config = dict(
    model="model that answers yes/no questions on an image's attributes",
    dataset='telescope images of galaxies (Galaxy Zoo DECaLS)',
    train_examples=88335,
    image_size=64,
    crop_scale_min=0.7,
    horizontal_flip=True,
    rotation_deg=10,
    cutout=0.4,
    questions_per_image=8,
    encoder_arch='vit',
    encoder_norm='layernorm',
    encoder_norm_position='pre',
    encoder_activation='swiglu',
    encoder_mlp_ratio=2.67,
    encoder_head_dim=32,
    encoder_fused_qkv=True,
    encoder_bias='all',
    encoder_qk_norm=False,
    encoder_parallel_block=False,
    encoder_inner_norm=False,
    encoder_drop_path=0.1,
    encoder_patch_size=[8, 8],
    encoder_conv_stem=True,
    encoder_layers=8,
    encoder_width=384,
    encoder_positions='learned',
    fusion='cross_attention',
    fusion_encoder_width=128,
    fusion_encoder_layers=6,
    fusion_encoder_norm='rmsnorm',
    fusion_encoder_norm_position='sandwich',
    fusion_encoder_activation='squared_relu',
    fusion_encoder_mlp_ratio=3,
    fusion_encoder_head_dim=16,
    fusion_encoder_fused_qkv=True,
    fusion_encoder_bias='all',
    fusion_encoder_qk_norm=True,
    fusion_encoder_layer_scale_init=0.1,
    fusion_encoder_parallel_block=False,
    fusion_encoder_inner_norm=False,
    fusion_encoder_positions='sincos',
    fusion_encoder_cross_attention_every=1,
    init='trunc_normal_002',
    residual_init='none',
    optimizer='soap',
    beta2=0.95,
    lr=0.0016,
    beta1=0.95,
    shampoo_beta=0.95,
    eps=1e-08,
    precondition_frequency=10,
    max_precond_dim=512,
    one_sided=False,
    adamw_lr_other_params=0.00075,
    grad_clip=3.0,
    steps=6900,
    batch_size=128,
    epochs=10.0,
    lr_schedule='poly',
    final_lr_fraction=0,
    warmup_steps=1380,
    weight_decay=0.3,
    adamw_weight_decay_other_params=0,
)
Rows from block 4 of the image encoder of a small model that answers yes/no questions on an image's attributes, named by matrix and row number. Rows with one number belong to one neuron. Each number is 128 + 24 x the weight over its row's rms, rounded and kept within 0 to 255. All counts start at 0. Numbers have three digits each.
After each neuron's rows are labels from the 100 images, of 14976, where the neuron reaches its largest size: "top examples" is what is common among them. Only what is clearly more common there than usual is listed. The data: telescope images of galaxies (Galaxy Zoo DECaLS). In brackets: how many of the 100.
# gate: MLP gate (encoder.blocks.4.mlp.gate.weight, 1024x384), inputs 288-383
# fc1: MLP up (encoder.blocks.4.mlp.fc1.weight, 1024x384), inputs 288-383
# fc2: MLP down (encoder.blocks.4.mlp.fc2.weight, 384x1024, transposed), outputs 288-383

gate.483:125094118123107110158167134104134130106122159161077113106161121105105138156090097154137145128167138114094104128084126154117112097099163126120160144142155144113156121141160165127098152146097105100098124137136161152173138127137122145134121183141150161130126093121107136141134120148142105123
fc1.483:114075128128096090104128170161119113131111141130076119102110107122122110151129122141132141079106152121118121117128138184078099114132153198129143112132100178115136109115163165135127110138174073129140115151128129147131117131112144134138125126131133106135138192122116136124138133136140118169
fc2.483:123162130137098180103122119136144163168140113083101121119118078139140090137116144170140185150169118156146122082112132140143111158166125138096065086133100152154100118152144143112140126116101110183163145131161150099120148152154105141091085125099147148135143123149125131144105119138094125094
top examples: shape: featured or disk (76); edge-on disk: no (69); spiral arms: yes (59)

gate.180:133093127133116111164141156123107122121149140113128101157152119163139127119130137095112137106109130099162095125130138086117094141067115150159129111135108156108094106115107130137119142090103117160136128176149146118153168142105095097146103159118120132130161113171119108112150090151126096113
fc1.180:145127122171116171164150101120106103138118132135110126058161115151119086050112138104141121107132134127149128094123148121168110107151118113147106089087131130127110170149144136120159167191126141093099127138113131118117113146122136135111088133166116153146139097067112128122182097099135125157
fc2.180:144091119137117125115108119160110142110108099132115140125150118186104131149074148132157110082093116151131136167100112163127148167107139124129160130118119164100116141131162106143137140134124137125115157165135087152109149170154106125110132144185171131101063152150129105129154134130143147165
top examples: edge-on disk: no (56); spiral arms: yes (50)

gate.539:170119087106125123146157120129140142138153110126148127119170133062166130123092137163121107115127107115117121139132136103147137120135116160153111144094087134110131168092112144123157152138102097146094154116135134095123116138140116113123086156101092129144159119131118163146089112113163131119
fc1.539:108121120105154127167106162134129171142136151119177135070133105095121174118131122151134155135129121145138139114138122090132124171117147114121123122186197068116116141140115154118108112119139153140148077097145138128093060129157177096163126117136113141114103099123113149140111134093137108141
fc2.539:090171122120128151130145140181121114143110143131101057105156116132150143107085087120091087116144085132121164109150093117132155164118131081123105098136119091068127125105097123181138117103102174141103122096133080164147123084129133132133099121157113119125172111080133133134130143133137127108
top examples: roundness: cigar-shaped (25)

gate.299:128110143148123127151169124076078123083118150066121115176141115093146175169146100128087119105135150059152119125129098125144140155096132152102140142144135086119103078111109067183106150150128119093107110151129096099127200158146099126123149126117139115157119080137135109134132121084089102103
fc1.299:123123137144072130134130095116119094085141196109138170104089129106156103095118117114137114147171152124118127169108119128106115109106165169071132078108112143137132116180113117172187137116154157132133075146145091150095134131133109147086128161061086107106137137140146105146124144095140128125
fc2.299:108117122131089133127115141113126131118134098097125132100104098142159140133062086138105136140093097149126145170146147156090084137085178154090157118091073129112153097128140106169106129133130165142114133146144128085137092125115175159103144091143114097169109086129112121114114165128170132162
top examples: edge-on disk: no (55); spiral arms: yes (44)

gate.764:151124150117143131134162117111168114159131127108189136127099137134108084144092105106101123120146143137123179106099164146149121127099134114150099117132127113122138142138132129122138099118141126117122134105155133118107117132087093116088132105128167117125110144168105121128144124103170130154
fc1.764:149114125148127153114137145122099148134155141117078128144127122163106096130137138139121110109104140159083129149115184154119129100188111109137116142115153140155166110116145143130123104118111128137165137138092116134139142168129099116131157107131107115110157158186144148158163098146114145145
fc2.764:104161162111143156106121154159108169123091168184121095070114132149149141130153190095160140134114120156104158151106142180146138117153136121130136145118092146131126159073109133147099109122169148135150118175098160124089118146135111134159112120118149138127164108096106142141139092138094162142
top examples: shape: featured or disk (61); edge-on disk: no (59); spiral arms: yes (48)

gate.628:100133097155140147113120089151174162107134091146126146147103131169148076139102141127133094135138142119125114122110146077150152106092149098164110160115128130152102111123104135152099134128127165102108146110115114122110140116150127101115104079082128113115127108138088105112143151120130128162
fc1.628:102142133117120129118125117143149116140124114109191137135149167183147144123080134137143154097125138130125154117109112134143106110111143103122156146183172104129103139117140104118154095150137092138133127119145078183116115138123124125144139070127109125144122155087156131133140070121168133103
fc2.628:116152135130143096160146159140142130151135116132146167118127142156116129104113135130142115141117119135131119110119152161064108115137168104157124115062141151125158112153175062162126096100132149158144124115146122146154093136146085181109163127123106079141127141096120145128125143120131113113
top examples: roundness: round (42)

gate.140:205160133097105126177127148132140117131138105125130122109154109163129084119062105080152095112149142133149112140141143121136100111137146161157118145121139131086144161119126079121130139105138136112064137110078150107115147136079127141116128156050124123145103103161135115132110105150115185152
fc1.140:138125092103116077143134100102122125129147107144137149153155118144134133120156119155105130151132145122129169154128163121113111144140104166163106138122089148139151107119156163148145082100132129121158080114149187150137176113137131132098086166113121128123095104092150174127130134120103140134
fc2.140:112092160123122125141096135108141130144121173091111120117117147154114158154097159162096149083125125153142113146100159114117146148125150155161145127141112134153132109120160147126152108142103157111147067131117133159147153121138139128064154119113133123142101101159130136114111103158145072166
top examples: shape: featured or disk (72); edge-on disk: no (71); bar: no (48)

gate.743:119156091110105139097129127144109125075100131130103106129117137155123142164106089146142160102143111119128137116122092140132135125118125152117127134122087144122176141112097140154160108113083133132152150097162142168107114135141141159124128122126122139127110129111157128165111104133107085101
fc1.743:157135080152131149137122142138134095140097143123145120134121113184138173125159122132150146080130167124127109133133111146110178151105145146146130155133091153129144127083149138094156128118135148139134202112179128172099148131122139135089127104144124127131116118132121138189125139149111101127
fc2.743:110131151108135159146088114166087128143103125128101140092158129124126095087161130150152123105078062154128153096138148111105175080085117149114154138145144091141137135155140128131124136130136151151173134134086117098134138174147140099138102100130135137149141169138102165133090080111162068157
top examples: roundness: in between (61)

gate.35:113135138162154134114117118131129145105139149126136151125123110120136099103150133135123130132189146133112108122142099097178097195177133127115144110096148143187137132160146091103097154143186124113174142103117091125180125098124106130159108157112133124067110104180133116103153155148130179157
fc1.35:141142103119126105145096114154066137086104104149131159130108104140128142159172106153089133146104142129144118114120143179138144154143083114108143141144136083176141138162151124129147090096115121108197166119139099166104116133150126141140097131117157158116106100112160137126128171125124179125
fc2.35:120134161131100180182142119165129144080117121145118130151122108137159138074118169145128098192118153097101117098125130095140120148108135136141097157110108119097119131123133162116129142114159106149097160111148128154157096113146136125141109180118135137146160087117113115107147151150111094072
top examples: roundness: cigar-shaped (25)

gate.150:103134114118075149135142168154074151135126164121127135117160092127112116139113122116126092101146131145123103170131143114184126146134094102109150098133119119110159086124134118165134126134099116109102080152149156106147128118152156094147143154144181128131106150121091136128184090144115164138
fc1.150:099142099115137093141110146119096114094130102164118113163115104155124163124116145124112143108105117144100159091144103150160109123133142122092113160156140109137101128081129128129093102107117113176096128108123154120111131160176122093138175114092151139107146151119114116092142116106138157091
fc2.150:140106102108095097128124116134091120135144152138172111100120142114160127146103145107160108118137086097107131124124106134148149157129097107141100132102148148090122156147121065140128147131128131108164127102115111159120120154099110156170165122158123140102147127091142121166131108112112107146
top examples: edge-on disk: no (88); spiral arms: yes (85); spiral winding: tight (48)

gate.137:115105130140167121137124124117142123143147095152127115067119164141125149154172128133137136111175122150103132119091114149157175117127154110159134102071163134106095117108147165093148166101139131124113114116094094123130118193156147130098166154116127131099113123129144124109107162153112133121
fc1.137:124114126148119131110135132141164118129113109090092095139131162144159123163129118100151122132177113119132123128125121175128145112133118109113114146133107090096114145097119094135110172107141109125091151128152119100111106183153176163077101163082126164157157134123104136134097118163163134115
fc2.137:127086093105117131124150158167133122139133122134114139111110078114135131137105096111153158190137138102123099070105141134132143106120133129136127099174134090112082118151150115141118109090101123099117099110119131138129137135133097173115143110134137123143121112109148118159135114177104161139
top examples: roundness: in between (75)

gate.412:137131126112116121166104155149117138104103128137142087110149145148099165113128119121125138099136107148123116076138149112128094099121118178101127108099133132126148131132124128133130104143116074143189129102136109167100107118126139159124135126087151144091137119129080136120131166116111169120
fc1.412:129124150110150118128146109143115113164160117096114151130115116125141109152172122175142117123142146123125149173117104174139155173124165117144142153138132112091142141140115139132090140141126141111099115130109112102138119149138112071140109136171121116178087118140168122112150113145124119146
fc2.412:125133103125153134155101150136134124124122158125154139139103087110118134119140093115083125128115113108136130107151132120076135113103127138105122109126164117133163072142138149133120133115093134138129105115117144125149107131120141180087147143084137129131135151159112127114158161155148140095
top examples: roundness: cigar-shaped (28); edge-on disk: yes (25)

gate.381:175130122131162103097150128118153084130132102133135089164080113122119132137194150090096139144108084143102122122149124129076171166163110121121090170145125124098128107116149119145114072125153095171164145128142174149108130156141108143133093124143156085120106172109154104133135109112110107131
fc1.381:090107104155109161202174098083157111121138142172117126158149111136135120135086117117158105115112131104109128121110147116148128114120138114128147150135141124124185150110125121127094174146156131133098133107129131116114093147145124094126113130124107127078116164156103124139129113112128130150
fc2.381:124157114136152112157159114140136128148142128105165104101185167099153150168112161117140162137105116167129156125129106149115158137139134083151130096119093134129138096126159166183158138143095156116089144131144102114118121136173175129096092150114138183132094089125154152147149165171090133165
top examples: roundness: cigar-shaped (25)

gate.608:128125133136132097158127085147165115102128131164115129129122111136081144092115090123122165121102130153124092135143133129095127192112102168108108135106105164115143126143115080114132143125107140087144127107103115112177123137130149147130138110125161165135131165142142181172119086167117130097
fc1.608:104125091138138143119131135105140123187129139097116124168122147142168066132117156161115090143099170135142131110100135132146168131152174108138139124154142094131128118117152159152152113123128086132133136149160133121092192087131077095152128141144152107110160127176141106106103135125163138112
fc2.608:163172170127078105150126136103166133160132135146152100162172087166111137105122119123121108162129141129127137128188140175108122083116183100126110134127108122111134153102138115173158121101134136132126096158106106129123153086121119169110145148119156153143117147168115119115145121154124143144
top examples: bar: no (45); bulge size: small (40); spiral winding: tight (34)

gate.110:100100098145190119133114109141115145167169121159088072136104139165187126116214112142141128131133153112150148099131142123129148129139104153118150138123154120165109163126190125100140150043114097097112118127125134131115178120138132133115126151110131144132145144144129094156142174095141106119
fc1.110:136115122122102142140100130125096166165109130105173140117093104100100130096135123091116117127154146114171144101131102170100101119148126098081127137152145180119089111148083128127119171190128089138135131110184118142118136104079150096168149097118076122120137149127100139168106133116111149149
fc2.110:177133125118164136108128106115102102149093126135067116146133141127140141081137087141116104123112137102120132093158145162091119124135127185109180075096122135129117088120103144129127139141162112135147138128131138170139112152112127146186133122132146119138104161120067085075119170137123125109
top examples: roundness: in between (61)

gate.554:066115159179151127112147107091139093130168157136139093145126114113112118175076126125131161157081136151130136107114130129125107114094095155140153125143100124133155123114164126095125083155094134150138123100099134149086131131173137090136140157164124096116085073108125128141113146161113119161
fc1.554:114159121162136182105133126137119100124101130093108118162133095137133128089121147138119089103136142144102126092144174123148139160087117113133129102115138088145149094176147094149115115072092119132102162141112142085136166144115120134119113114125124126145119134054083151151093100150109141086
fc2.554:120102136136052122153115150137153137100108119111132121145084156122097130155137134135136153113116163155124151167096135123126144136090162148162099125119103130113073108135161150128086122149087096092153110123154167115119096141146135077140140101103092157083123117143108114120131142121109140138
top examples: shape: featured or disk (78); edge-on disk: no (69); bulge size: moderate (31)

gate.517:140117120156145140115136159167166136112106135178147137119102132158106138099127136128105133131138160174104081148134096197161109147103081135097191159116138133152154128151165167129136116130093134154138144163153074110142114094091036144096131124135126122114138135117116109160130086115135110116
fc1.517:123161097109082135117119113142058126137146115098151181138145111121104113120153167133093105143145159165160106137084119119118159132134111134118109105140095112076103136172111133105149107132179125144113092112156197136120131144145135112103114152119111110147151081095191116147108083126131128097
fc2.517:127126134112119113147102123115123156099125139095113151160136129109123126081155112155176130129092152156128126114122123117128175114155149153184149163139120113103105119094154149108160107116122082074205176114158176131167116109101126123173145111098107153133072138122165189178108153147122106102
top examples: roundness: cigar-shaped (36)

gate.581:147136163116116119151130136137098102142157153144103122110139093155134121129115118111139142118142158178144120092096144113117169108154126124139114156122119077109108138129128131144108100127076138099140109133137109139083147096067156149121144106132093110130089140135131128153130136170148111144
fc1.581:132078117084118139089137147126152097103130129171124121117179116152096136150094099125116146089160086137150133136094160151154119147125142137112093114091142158113086110139073109143128127075096169109108138130141115132094112150152097143139140075102115097121094148155093131090105118093121151158
fc2.581:148112140150135165129125111117142132122126157129145165149112142130102154121119180145117106149133140118103106141166102103144118146129157151131105121122119140099072121141121129107111164132132127151130113122142113121146120121120090107192108117109142113131144076144133085128132146107133114159
top examples: roundness: in between (75)

gate.225:150161098136141189119124116144143114178123147099134122160087142099117113149118144135119110118134119139127114158093123107179144135114165163137139142103153117099148150127113135158156143161120144142146141157123098113146102129133121132117111144116150101129127135153093155101129128145106128121
fc1.225:064147090097128106131154111112111112133153112139148158095161125141160094140103116113139170139142127173099128164098142109107149108129099119162165091127110123131124109132129116161106110066095126154147084107107144140106159156106146120133111104120160139154130146137125134097156147128147102164
fc2.225:104136120128113089113098115112145125116124119067159128136142110106140107150136137103108058106182117159138108159153151176154144142149165125140152100129113122078098136150124083121131125122141149165117135143147154118102103131096161121136103130138118119131173094151130138113148115082153165168
top examples: roundness: round (41)

gate.120:134107152129126118155165147157128152078102144100165113149134140118116175120148114103131148109176131125092132128169074145128084125128105121126130092114106181143124129140132150114098167110143082102122164102109112168147111128127173106150131134138104162140132152133103145150155122150117149113
fc1.120:118146114113129106089098121099150119171142070139127127141122131137149081148116129121111112123092104116164134135108150157111136135130140132156147138128161076137140156101132157134133109124130131157133141162159124145133132131134104132116108127107157105144101087125138105127117107121122084129
fc2.120:132159116135096104136149121112138176133088132124136119166151100136124141116139080134177098154125155136112164133139163184116159096113162131105130115131108113114128100084144083142129146104081154087149092126164148142164124101113130138087113099138147136124127132141113134132123130135128104126
top examples: bar: no (52); bulge size: small (44); spiral winding: tight (40)

gate.745:151110125121129156163127128156121133178127180140125164142112126107170094101157120134119119129154142150109114124124134123139146110125168184100135169142148147117089101139111154106092142091139153069120103105150121105143136153068159105115115148139119136096126100103119102107098129145112151140
fc1.745:127127117136117114115161158171092116132125121105133085131063135133108128155128157138160122139107149087078126135138128080108106173157120135138138100137114054124102134127121096150122132149121122193113112140141158124124108150168109113124165128115132087107119148102176156103152145135089149090
fc2.745:132155135158128134123113102079118138059134161128149117099135140129126114109120145096148145087155123143136139138099145150137089126128122121102125118145115162118136164122173131148134134114161146129140099168163145113153111083135108128140146164114126108081128178154114134093119124094159103149
top examples: roundness: round (44)

gate.242:149070136111121126123132158125134145110135150114167101160151149115094107158155102116142138139170102124087074112136139139120169152119106168151140129117164121134103123140082156099105177109139148082140121109081092135124121130129155080101127132105112178145120158127153135172119165127157123118
fc1.242:104103127118117149142130133154132098146176189137131120129143141138173162094134129151101115126132141153087146115104125133142143082143122126101151138125142125111070142143101144126135146100120173135122116124145140126114116102118126134133120090124104164119117162171098205154110093142120113111
fc2.242:118181087104152131125116135136117150144158123133117117106129156121149103174136157134117122170127051134174106153084170125166157140102144141117153147104120162093142094173115108115087156160134104143144158118110144154142149099146104083125088127097110121120111117097098094114127133135121137130
top examples: shape: star or artifact (29)

gate.134:140114144106115142118135149118145081102144103122118128151125120159175138120159090112122150130109168086142094160132144109174155109085169125117101121105120103135163116165090088104141169114109121115123122111138085098155127161090102124112120103099128171122149130126111146164091089150130179116
fc1.134:113129128112128107124111143137142137089167119111119098138131104167149142082166089144107184124103165095124114128129124112129066142143132138123128125156084145113131149136084117148117171153106116148119141150128120130134107135079139109095151119142110136155117130135145115163124099121134134146
fc2.134:149129108148086162121141106122130151115149116126150128136119105105111127130172122102103158146133111113109115128140118092175128121104128122125116130152129132101122139119158137117134115107122123088139136157123133125146090107080138197130107120161142120141137093127084130178141143097143083137
top examples: edge-on disk: no (51); bulge size: moderate (28)

gate.637:128100110098157144139100166126129116126133136139108122145123117167138113141129101109123127107154126105105118117134131137125152117154140147134084135149130127131118086106105129169142104109127110116099098154140119171151112147115120104095128125126155131169094103144111150095131109106138137094
fc1.637:134131083111142116129110100131118120101104117142074107143136136118122137137127140150126124138121148124065110098153160105136148105134102145064120082111105100143114123172163133131111131123106147128130115137125165133123130120120108085107164135165191163154130187105110116114117103152161125129
fc2.637:155122151100148104121121150121074149152118130090108158139133125119104144149122126138119140110130099153117174093122086136150152179084118135097118122109102163145139140153150155142136104135108084140136133139100110109109204139162071142092171113141103145121139126150167128115133106113127119098
top examples: edge-on disk: no (86); spiral arms: yes (80); spiral winding: tight (53)

gate.475:105141106155088145151123141119091159134127153145063136183165143135131127132120089116173106138113119093126140141092159118098125087119176127153116123088118103132089140175137137067118078129148087118151159126133149117138157161113153144195157118071138114111111114150127179116138113101187090152
fc1.475:147152120110100132144148130087137119093162091131099162142108138066123159164115108145132105122126146140126157126144100129093138091130165175124154146122159071087123115180125136092136167130131082180098176132157163124096133125117176157146135123098171105088158121141144136094171118133168096079
fc2.475:140132129148120136064131130144118134161149145130128153149141116098079164164146165146130114122136105148119163110123096121169123105096163122106134131118136146135170153144157116141099138112118125091122155123118151110147112161131127132111115103137133111131101115137135122140129138083091086116
top examples: shape: star or artifact (54)

gate.375:106126105117104142119158131136125127154105102103141097137111128126120117142088148118143132152123160134119118129118126093146108116175179189121106104126146213133096128129146149170109115165112097135121146156120084099189118110066127138119116100178108120116118092158143088133159147145153107155
fc1.375:124172099118126116123149158133175113111148136154122155140146089184155139164151127137121151133128105140150118128120092127098167124126099134124102133138113115145094110148104120143118110133099128110093108139117149151108149138189148176127091104091138131132132144181143147107117112115144116086
fc2.375:123106100117134111094137143108114137165087144121153117140098141112115142160130133107115153134142170133132131100117112150090096152103164137095157128119113127119120164121179160123128137133183127088143101170130121157121139137170178104167099124130133145124124154111138159089133124142163211129
top examples: edge-on disk: yes (28)

gate.747:097128126083111110149146138148111145117123107120139114127130054134094096143133096113111163134136145122141110100125091116149139126140154125123136115165140095121117117133116082133105122135125139162134132124130130125125098149096151141110102147106165118142084159086152105114164126168152119112
fc1.747:113097090091146082097109113150137167140100066118137103103121152125095147156143129103123150128119162164090115083139103096142145131096120160121104124155130129131163163121115136124142136126136119115153107152118116120139148163132146144106140126110119117135088139126132078104136165104107113091
fc2.747:100133163154149144138122131167107136119082142100081127098129167103156082119110100124137130142132130125145131147119112064117128166098115081116117117124135092125128080171129112108098125120125146116115112141102119112172129145105093141124171109114098143125137129129174122130140107080101133088
top examples: roundness: round (45)

gate.616:122128127141102127121109136116171166144148103104128156123125166111098142126137125166119141133123115137114129109116127135095121161144124148133181141141110132127120143126078094145121128149136086133097174127062156106108147137203092138141153151125117137140120143097098086131095146134100129081
fc1.616:131121116139164176109117122152123148124135126157112119127097154108130128113125126138097159092114150149128134193126113173144098114120112132124143145158184126145103132125135139118128101108115179143118154113113118088122134134127122160101154071115112088097134143128105117129126116163131116110
fc2.616:182150120129142101093165101161064104169118118112088126117122118100135139133113136126159123071156168108139130108148108165128139134089125126133151152143098096123144116138163126149143144137118131121115150146127092151131148093168098109098108080170129112137121131130124160088074143114141145140
top examples: shape: star or artifact (31)

gate.256:152121164132117146097150112139134092141101103132154098111143144129164152180090102149125125142174048133160129139164103106189176129162085119130115144146131110111138131150101145125131144113158131126154163105094168128113101157159138115140123112100130151142134096139112105107138101123152136101
fc1.256:134129142111103144164104125109095105105115136120151110142158123080088095115154142128113120128117180154113173134155109108122079110129185107129157152095084137107134137072131098116123140140146123121140090132143123130116127133117165127132141138147113102111135124134142112150130136156156117136
fc2.256:116121165105107165134128131108159147118109172116086101122124126064119116112157136111137112143136130109122150151167187120100101111147127108138155140113122151124157122121146159088108064095155118133113106121104113138138091129118125134183120142133108086143118151161097066142132153127139120153
top examples: roundness: in between (63)

gate.513:141132158119127134126133113135135124110110145171087140134168114117161127137140137145115120082171121168133141154108130129099112135166128116124063131148137129115122128138163113139102114076119180187076128134116149130122110124118173134143146106142153128112133136154090099075102122134098067127
fc1.513:096157103107106130169121149118058130139121076150136160122174116173114116111152197139094162072137112136145104153124158138178114151151120136117167136113113158115127117153098101147096123106098120146105195131132094133103113121127119126081090112156092119177094102109126100130181117116133115089
fc2.513:113137126100140187152082135157116127081155103154080158074114138112150130125133159180133153159124145124115107131124136128117142137135114147141112094133131124134150165091076110134192139115117186083113120083071153144110125172125125124108125109131153149140107129089118121142136130091095113161
top examples: edge-on disk: no (53); spiral arms: yes (47)

gate.545:136115134127123152170181096144127102096140119147110096154151134141091159112090127127111108094135118125134174142130141150127167103132118160109149102158154164101108141125090146117141089120116140120118140119106099180134125135173120140128194138139105144114125126123128126090081099118137115133
fc1.545:165129111094115147117158132138099157146105102131052161091127121111112149141147140127125086097135100093145143150177121136159126117129167123163146107077105131123144132099134142158138080119138117182124136127137085116151129122175109134132131157085165143137125116133129129130114103149099143137
fc2.545:097166134122083136129122111146139147138157097126122158096115118138076163128116135107094143111146177108110130119119142121143053169142098097145143117158114127139085163131122109136091094105159120149092103151129137170152122097097143151129114185120124133153156162129130142140114143122133131088
top examples: shape: featured or disk (69); edge-on disk: no (68); spiral arms: yes (45)

gate.527:141138179147143162140087071110148116107084151133124132084084081164092129132136142130171087110150118139095178119123141168120137099158116122129163097158097144130130125115115116147147157097172068134108152170150155113163109092145145122129137080156111175092161125180120175141164119137119119128
fc1.527:136115117138085109141116129078123141140121150112124073140138182119161086143137101104120111136170171125117134115085129155119172136156121136104101083135097106109091211155094132175114120142152149131136103115109147134155179164119121140113121116145113127132100129151162110116128080080122138143
fc2.527:142124093175170163154090121114128139113122103111118090145083135148155148130119118089133142109168158097098072160098116133117147141178067139131129115129163153183142137098114122107132112164128145123117111129112124098071156094104078136123165117118137142163079121146155132127086158133140148120
top examples: roundness: round (55)

gate.91:139114155095161101135149146100143119070114098078154153130104151165135115165126106094092110146135108097107119107136127180131086106110119159113135108065154144120124104142128186131112119131132121115130109118086101156105166087111142129150173129168118116160144100146139119129123150087150066166
fc1.91:167194191129151120135091126123111143183149144146167139113138110127159109083148121096160146109172139152146124132157122110121123101094156107120151116169103110169108101174139132109115116108115108087153147135127146064159127121139121137146083130087090104112145146142102105148151119143135105129
fc2.91:098168132111104109108129160113127132134147124124155159134146127114096119074163133111103145120126112122093159085109138144125118145115151132119118127145178143124182138162164104097108141087132126118148150166108110112136122145154135150131117134107159119153132187141134114085131152137112086118
top examples: roundness: cigar-shaped (43); edge-on disk: yes (33)

gate.151:148109168112104106112145115136092129110132127148140141107120110111127128107135096113109140111123129116106102137141103111126094171125065140111149107094138159120150117129126117141112194158098126113118114115132087133192121080096149134115147136109162151133132148143132159179166101144136114119
fc1.151:160111144153111116123179147148142117080129160154139116101124103145113184124106081109157117090154123138120105143105108131108098162082120151085138133091124124117140146138106098154139154132129183102126101099091133102158145125121156137096141137115125170164144180144167162136108071122147101135
fc2.151:131118090138185150134115109120122131122129119112113121115120161099097091160156132090146119116130069111157080131073137084166116133121112141124149152120179148174161086171121175108141088137109155160115131110144157138121123162102136105146126106128088103116095111117118151123135131113133076144
top examples: roundness: round (45)

gate.666:116153107086159174126137130127140129149086136104139098137123146112122112105147132065108111108128104129097148062071081132137118160116133113144151118165119104119129128085138102094140123117174124165170176139163150122143126112150086181155117144140124156117182142134122125131120147135158192114
fc1.666:112165087127132137094128069127146141133136086094128098113084093125116115147119179117086129169095152131127113137116114133105130105165162156162135125144144171104141146080121087081130128124096127121144134149155163134123153119090127133131143090127098131133126125145109071105159169142138104117
fc2.666:121111083162127134119118081142147110120177094095171121128168156095136142160136116133108129154163144127124138118089147141133133125101177118130163113122132176167144099119125111094141143131093141130153124143099128092179173153081133145107118109138079122140154169157108151130111144092130102126
top examples: edge-on disk: no (52)

gate.270:127100114140131117151153137153154142079156171145124142133153123102090154085125111138141163113149122131086109127119100142044097128088135136110127137113145176114112139130101104131126131112111148124110141107096135136153144136133154139123154116128122173142147173137130198164103082130121127145
fc1.270:130102149114109120121116154125110139108136148172145125100146122093108152120161138114153159131136141137088126126173112115147102135118093110125107115087097201113123133150110116104107170152130161139120115118097088131105107156124165119164139132113116172143127163098096169135151108145099103101
fc2.270:120098127146173179098118120136131134112158123095111138108120211109128112149114140119131142120147086148161121119088097082150142158140099109128145159126131162165121097143116127109099118147107106175118165094117115138127116164139141121144107160125100089128123139099109135118102144103135101121
top examples: bar: no (42); bulge size: small (36); spiral winding: tight (29)

gate.463:154131134129116089106187163110178144129070155161103136126104133093111115080148146127153124135138142130092129078078142138090081145162101126088123085105126137148083125118131124101129165123128141103089154128119121137153141134143157148164145134145117134142152141145123159121143136122101159123
fc1.463:191122108113134132148138100127115148132144091163114165132163160116130111114157104101118094130129073124093127120135097127138130129086162085137153131136146137127172162128131134127141114107129096122090139096132165126137070173137112104126141131167107143116156146132156106114152157086129133093
fc2.463:102125100135141149124151180151112098119126146147119162156092136108149117169141143147152122109090085126144179130123158167170150109090164086157110181119134118123119126102114145159144138124099102134147138144123086062105125120158134145090167115130133141087125169136141158127138151152159123129
top examples: roundness: in between (64)

gate.522:128124139135102107153161106120085116108093154135166148119168122084155111134121116173109124125154081121112106115129120145158109142113193130154130110107150109140142164117141141125140130175124141120146144126094142171124104125127133083107074139150109126157128137126126160123107151147131142144
fc1.522:139096160143140179138093153128117071108133142143102169120155123152136120170134068088144110089107078107111108104138117126153154139111132166118143136152144090120134115158116131133101128117140158091196171132142129160093104116145180125160139164128138148118117131074143103148127107118131128101
fc2.522:104174143113118126143125105118085115114128136134153160123107127134155105130174138115104111113151116109117117114174139118130122089105080123107102155101121133111153147100128138086113155152143136118150155067153154142167130114103153116128134150126123084084133100099093101133109143117180085128
top examples: roundness: in between (61)